{
  "model": "image diffusion model",
  "dataset": "regions of photos with short descriptions (Visual Genome)",
  "train_examples": 50862,
  "image_size": 32,
  "grayscale": true,
  "horizontal_flip": true,
  "conditioning": "none",
  "arch": "unet",
  "objective": "epsilon",
  "cond_dim": 128,
  "norm": "groupnorm",
  "hidden_act": "silu",
  "weight_standardization": false,
  "widths": [96, 192, 288],
  "blocks_per_level": 2,
  "scale_shift_norm": true,
  "attention": false,
  "upsampling": "nearest_conv",
  "init": "small_normal",
  "residual_init": "scaled_by_depth",
  "optimizer": "adamw",
  "learning_rate": 0.0018,
  "beta1": 0.9,
  "beta2": 0.999,
  "eps": 1e-06,
  "max_grad_norm": 3.0,
  "gradient_noise": 0.3,
  "max_steps": 25300,
  "batch_size": 128,
  "epochs": 63.7,
  "lr_schedule": "cosine",
  "final_lr_fraction": 0.1,
  "warmup_steps": 1260,
  "weight_decay": 0.04
}
Rows from block 6 of a small image diffusion model, named by matrix and row number. Each number is 128 + 24 x the weight over its row's rms, rounded and kept within 0 to 255. All counts start at 0. Numbers have three digits each.
After each channel's rows are labels from the 100 images, of 14976 (inputs lightly noised), where the channel reaches its highest value: "colour at peak" is the nearest of a few named colours to the mean colour under the peak. Only what is clearly more common there than usual is listed. The data: regions of photos with short descriptions (Visual Genome). In brackets: how many of the 100, against the usual share in percent.
# convs0: first 3x3 conv (model.decb.0.0.convs.0.weight, 192x384x3x3, each kernel summed), inputs 192-255

convs0.122:145127161195086113149133144113176155196154137135109121122092155137173130103119120135147135140121166154132106110095142109162112166135131102174151128127114147151137095114142115110113143111145175
colour at peak: white (33 vs 10.4)

convs0.59:121109086099120138087110127142101119107163126136126159116145123099116100152137173134107129131112100064110127148099148098134103121116133151123168144135170145120117144088133135141144184096114170
colour at peak: white (32 vs 10.4)

convs0.83:134105132157125130108117168145100125151125114145088161157128119141144111113144140163091138117145147133118146146135131140086087120146103118080125108090134103181119082128154104131154113127132160
colour at peak: white (28 vs 10.4)

convs0.163:123110125092109143149146108114188080099129148131165067095134102160123107138102136128151156030142139088076108131124115152110152168141087121105046146130139107110138106155137118126094093100097128
colour at peak: black (55 vs 25.9)

convs0.174:155113100130119134201148150085114109121115178168130108129117131128130113115090124149162142094165131092148152146153152160134128167143167117108096117139079161119126116129104143121089141144089160
colour at peak: white (34 vs 10.4)

convs0.20:137123173111078144137083135119112161139175105090111121153104096142096166129093090139161182147124139112117105168130200150131128124136137141115114121134154160137154145152146153120147077096106136
colour at peak: black (80 vs 25.9)

convs0.135:123170126143112069122162165098165131132142125127159162122144122127098105107088156123087124123125171136163146165142136136137162142122165160160183127146105128139142143135126161090135129106128112
colour at peak: black (53 vs 25.9)

convs0.37:136145107087101093099115040109109118127102119111122126095118124093136107122121161160166120093107154146121101122102137151130120127145141142124130104132101138116115120121127120142136093141127162
colour at peak: grey (99 vs 63.7)

convs0.30:095112159117136101114137119122135128176143149134163130112115144137126156095126113092122142147099110126108136115116118105105117149116122102112125133125141130163144140124130104155122130079150118
colour at peak: white (85 vs 10.4)

convs0.52:132080130150194129127148152156172123167091133140147096127130175148137161129123138147098154168098085112121113144151144126099099127109077105085149134123110086140107121159099153097159145106116122
colour at peak: white (85 vs 10.4)

convs0.123:085121089123072114087162163131149128172087176110147149165150152104140150063119118138117146160147111144113121114129129094166160140128122147109138135141135127141105156177135121110091103071087165
colour at peak: white (38 vs 10.4)

convs0.50:157201142143147185115117110081133114099158097118153119172160167076134150122111132112105129079029117120140091158149163110118096125174099117093096137092109140096150087098150128106094089092091132
colour at peak: black (100 vs 25.9)

convs0.180:181133107126092124129132169165149165110139102091127150075175104112106174095123169151126119110143108158141109120137124085126122064113075123124142120135147077136121133154143123144108110111118151
colour at peak: white (51 vs 10.4)

convs0.57:076090087126111103101112075104098115091108105103117118129118078104084195116107092122148096108112148109103129127131129168130104118115124140115096121141163140112139155117159165071112138158156098
colour at peak: white (31 vs 10.4)

convs0.81:114149162121122115124169138105097112100130146114139103123112161147110108151134126147082118147142104133112110058140102105137121140121139084097126114108122111119133101110153172080117144129136115
colour at peak: black (69 vs 25.9)

convs0.107:168107139131122108141090078108101118105127124144119087086079120106076091084164119135159136130065115142136115111109187142110101083100138041066145163112071108105103139126134106084124103124143108
colour at peak: black (63 vs 25.9)

convs0.84:108155112153150134123114124185142115122145175158106122143154147092088143122108141120110084118124112113136120101115123110124167155127147122133137121100164114123100119125116157139151135151142137
colour at peak: white (59 vs 10.4)

convs0.137:150171082156125144133129139137114134160156128116132172130114160099191123138149114128140160126111092134129116141142072095138116163135090129109108110167157057149126136098159153140162082092140119
colour at peak: white (73 vs 10.4)

convs0.72:167120123061167134115071119100135146153113110109167129091103126119127124109151117178165113065143120124100157111140127113178116115149117181097138132076100129143112096112110114162128108112135124
colour at peak: white (56 vs 10.4)

convs0.114:129149168092078114106135147096101107129135139105143102130104139111127137082110127084105120112038130121153109123116140109113057105122091115131131155090110096129117125126118167089121141128149101
colour at peak: white (30 vs 10.4)

convs0.176:124116079102131122112148132116123110113105112117098092142148167099117152070156120125132150118066138092108066174140121109107111105095105119076146113142148024131098109186146115160168128141132084
colour at peak: white (53 vs 10.4)

convs0.38:116105143128161119134143103119114133138139086114082152131136194157137111102148104137167132143174122128184136123167147144119129106149152125124120149117126098127182081139140141120098122128167127
colour at peak: white (36 vs 10.4)

convs0.145:128121109138116134131077148116088143130079151112161121135146154167126139121121130108135116081140114135174171147114123112134151109141145087181138166142099161183125166171148131168109136128122118
colour at peak: white (44 vs 10.4)

convs0.100:073115090104092115132097101125087112162140121087112129131127083174129125150120137139095127095093109100098154101141112097106117134193135127158116100136111183108175140122148147149121117107111117
colour at peak: white (39 vs 10.4)

convs0.110:144123135139138126135134124136129130115148050102110118167122110119128135145124115104136087059139143118122117103164127096142132143131143110153143173108190143181125133135140134144156131147092139
colour at peak: black (52 vs 25.9)

convs0.162:140145147158116088152105115130121122150150127169105133112162086105117138122099101109100124142138113100115073169053167134108146121121142124171120171116129094144121118131140106115125082110110086
colour at peak: black (72 vs 25.9)