Rows from block 7 of a small image diffusion model, named by matrix and row number. Rows with one number belong to one channel. Each number is 128 + 24 x the weight over its row's rms, rounded and kept within 0 to 255. All counts start at 0. Numbers have three digits each. After the name is the row's rms in percent of the matrix's.
After each channel's rows are labels from the 100 images, of 14976 (inputs lightly noised), where the channel reaches its highest value: "responds to" is what is common among them. Only what is clearly more common there than usual is listed. The data: regions of photos with short descriptions (Visual Genome). In brackets: how many of the 100.
# convs0: first 3x3 conv (model.decb.0.1.convs.0.weight, 192x192x3x3, each kernel summed), inputs 0-63
# convs1: second 3x3 conv (model.decb.0.1.convs.1.weight, 192x192x3x3, transposed, each kernel summed), outputs 0-63

convs0.190 098:105106167085137131088110163114126128125119116118123127092142163164183120148123129163135151142120151157077111145116147133113143124185104157170164144103151124058138111113144121143141116133107153
convs1.190 105:155141098109111096158131086109123141171147135091119137134100155118131131137150117073082106119137103176148137134119144153162112085104108109095121115116128110122129145096156116143140145157150147
responds to: text has "sign" (34)

convs0.59 088:146115127139121112160125094157121131128092099125173130110168172155126093089127163155161144148175119105102102133169139141093146113123100143149155173089097114081142121139122085114136077133106069
convs1.59 101:125124093136144096125108115141150154113162121123173147125139101143160142104103127134126087147095139083146110146150153178148128145087150121116106097111088078132154083139103122112118085138111149
responds to: text has "white" (28)

convs0.11 094:107109161158126157084131134146110115079134115150117167183090168178150175141117182140148181092165139162129160102114111153106117153142105129113120115125101123097151145129108137124120135128113113
convs1.11 097:128098068133136125156121133181105157124103126120109125107095135082134163173130080079113107107151076097115130102108137120132147118135088107172132112128131122179125124142163130121145096095111133
responds to: text has "sign" (25)

convs0.46 108:132115127115120107145117104150106130117093148096128209096096148167116139089151154144152174130121132110088153128129167123107152144174134136131095149139115108078114129119158112147142122144142106
convs1.46 111:123129111130144132126101115126088096121118141137160134121171147090073109130201082121097141102118109122189165152128125124133128133120106116060136105135137130159116130126148155105104168125118110
responds to: text has "sign" (31); text has "white" (30)

convs0.83 099:104122064176094082137121138112155142122121097137128128123108153118093166113131153126106181169105145134123125117149138103133108116100135096133130125141110149145144128109110149144090130101110149
convs1.83 096:091129110165110106113115168114183137112160115183111121105144152129119123136098142133153156148147149153144163143119106079132101098160180120126202130123123156173149144115116118141097108112150131
responds to: text has "man" (25)

convs0.19 131:144113107126146157138027139106065091131105130137121154122112135139141089106121112152128128111110154110090112127144116121125095100118149102099084128125138150124107116132150088139095153144160110
convs1.19 109:108152104140098114101153135136133127081162114107155147136137112168144130093119160161117102136123168165103172133096111084144095167084139180111114143112136115126172106142153125065144099149146163
responds to: text has "sign" (37); text has "white" (29)