{
  "arch": "unet",
  "model": "image diffusion model",
  "train_examples": 50862,
  "grayscale": true,
  "objective": "epsilon",
  "activation": "silu",
  "weight_standardization": false,
  "widths": [96, 192, 288],
  "optimizer": "adamw",
  "lr": 0.0018,
  "beta1": 0.9,
  "beta2": 0.999,
  "epochs": 63.7,
  "lr_schedule": "cosine"
}
Rows from block 6 of a small image diffusion model, named by matrix and row number. Each number is 128 + 32 x the weight over its row's rms, rounded and kept within 0 to 255. All counts start at 0. Numbers have three digits each. After the name is the row's rms in percent of the matrix's.
Before each channel's rows are labels from the 100 images, of 14976 (inputs lightly noised), where the channel reaches its highest value: "patch colour" is the nearest of a few named colours to the mean colour under the peak. Only what is clearly more common there than usual is listed. The data: regions of photos with short descriptions (Visual Genome). In brackets: how many of the 100.
# convs0: first 3x3 conv (model.decb.0.0.convs.0.weight, 192x384x3x3, each kernel summed), inputs 256-319

patch colour: white (85)
convs0.52 099:051105090121120181143124163140219198127125164110088150124090073146133160130125107196182148126113053192088150067181091162066173135148114132095135121109150179216076099083142158106155117075122164

patch colour: white (32)
convs0.59 093:143144100110134162146092077109112157132105100116161126107161180142126075108133125075130094133162102080091098094120135112110141087168135166135094091082129115080138125105142143164120113131141126

patch colour: black (100)
convs0.50 101:115118152130114112131120158100099135131107133121079124121208136079055137094149113095120053106149202164145128085152122188107109091203142189103097166122127067061093141154112129109113056144104132

patch colour: black (69)
convs0.81 102:145193123147102122100130081066066099129134180093129116110161081125096170145136112093090155122177152127112120147131074116090110141124114105106095119173092190101117111148081127146161111127114193

patch colour: black (80)
convs0.20 095:104179151144114120077119148125073175147149118139133121107116129200159139101164128088139105079149139138107106137065119147160107103108083150101173168087136085110164172147125107095116177100077097

patch colour: black (72)
convs0.162 099:135144138074102104074168161050085107087115097106116155150157089109103127085156157099075135125142144167167142116106106160098148187165125117103077140075190109161120122151126129155101104112215077

patch colour: white (38)
convs0.123 093:133124124076146125184150159158075170099133150143176149083139138144114151154163107151141123174149104158117159102110178171179080117141119079121124194166129171174155083117105091163130098092078150

patch colour: grey (99)
convs0.37 106:185140101114097128123121125148121087117139107120104117108090132130127110105144109121122126099110151111180103159121155170101145118153139099191108106073156026090099112117114171134127141083098084

patch colour: white (31)
convs0.57 101:118096064136140154130115101120111108118074154100071133149110124109123146053052110159155079056157099090200201111073120172078166091156176142150116125127101194109158136101103145169109145161140138

patch colour: white (28)
convs0.83 097:167095148150150131170098076111097131142149103075187149131154157108169091072053146136072113157097159119123155089124072125125111160101213155119103122112064009163129165071141140045117163118023110

patch colour: white (33)
convs0.122 096:146135134114085092127104145139174116103119108130123157090124087104155102112132116134154133199106169097082108128099116087144138158107088116121101182111135154162094125181139166093120115184096135

patch colour: black (63)
convs0.107 104:145157095132140106080124149079125113057120167095141136084117094102139152088159136078082102135168174099153108134122133096164159099110148098114075178130141090148165073059146136121152081163131173

patch colour: black (55)
convs0.163 109:158129086139132161062115126146109117143097093067168122060144099130128131088138153121148088077141166135134154105094127127122137183133178058097176096095062103116109146124105124072126156171145075

patch colour: white (34)
convs0.174 112:087144167127108136104059158092070130126123094113132147037113110045129137185119135120043150137139173123097126114064090093113163144138110119061131137074081144141074160093092124126115124101141136

patch colour: white (30)
convs0.114 102:055043089122111165127137157064060105127142120095114154131075149167178112118161122170089119175096110146112145196102134125171117130107134099128087103088119077147150133103189081125135050136140113

patch colour: white (59)
convs0.84 099:157107140157094172123164155125203187102095120115178120143133104196131083100131211118114136117111148079166173146134110108092111145159101074102110156095079068119095130030129167122084118101157102

patch colour: white (44)
convs0.145 095:111162166078138190145112110145114098089090087094143139087107150135126097072120131110109120114130103166113092174134165119195139095135088064081081116120114144148175126192111124168198168152095128

patch colour: black (52)
convs0.110 095:146107116125108159105159164114110148132091109165176094142126172100133101111148085129125152163141152122102126136184185167144062121174130133150129087103165125151186088061142153140157166150208117

patch colour: white (56)
convs0.72 103:133169136136125157120072085128147147110112168110167063122110118117161080136103092107138108120135177129137167120134146103133128120118112130103132074107119089077166178110123125138141065083111106

patch colour: white (39)
convs0.100 092:135114069150156128130085115084069137081115171130108118123082218062148143119112157137076116119134143136106109101127153097111114119149099122152127059058142076133087110135068147169140061147073078

patch colour: white (36)
convs0.38 100:149068071159122154125137146116134133133122109126109084189154097122128138091134131052152156119150130071121113081091105127131132123155141151121123105113107211165093129078204075089139131082178154

patch colour: white (73)
convs0.137 100:117088118076094110122114118192151138094140096111077173117110115141173150159094092115170132186154130051166114199123161149076157073127118164167057140115100074214065161125145144106129139140114176

patch colour: white (85)
convs0.30 092:066114182115125057128118109132155112175128147152209154089125162134105104143211140173161146170113104114102086155141140150142095135153081041102081142090174127160147144119095172165131054101158129

patch colour: white (53)
convs0.176 112:110119081157155114089091122156140131116124140100147081103113100090147048051123113110076111128162182160135164159167176079144128098165124120108164090138180138116122068136150172105142110112118081

patch colour: black (53)
convs0.135 096:128129187129146112140160115112115169141160094226143192135164089084128166139124118194123187169149146087124130183120182059196120140119105151152139219129138145122166125212079138130094154082139091

patch colour: white (51)
convs0.180 098:133119099157148145124065071136116075097112078142129092121181142155098124127150168179116083121113194129125147135220151134126124064109128161109130127177108087166139029151144122168133085081123066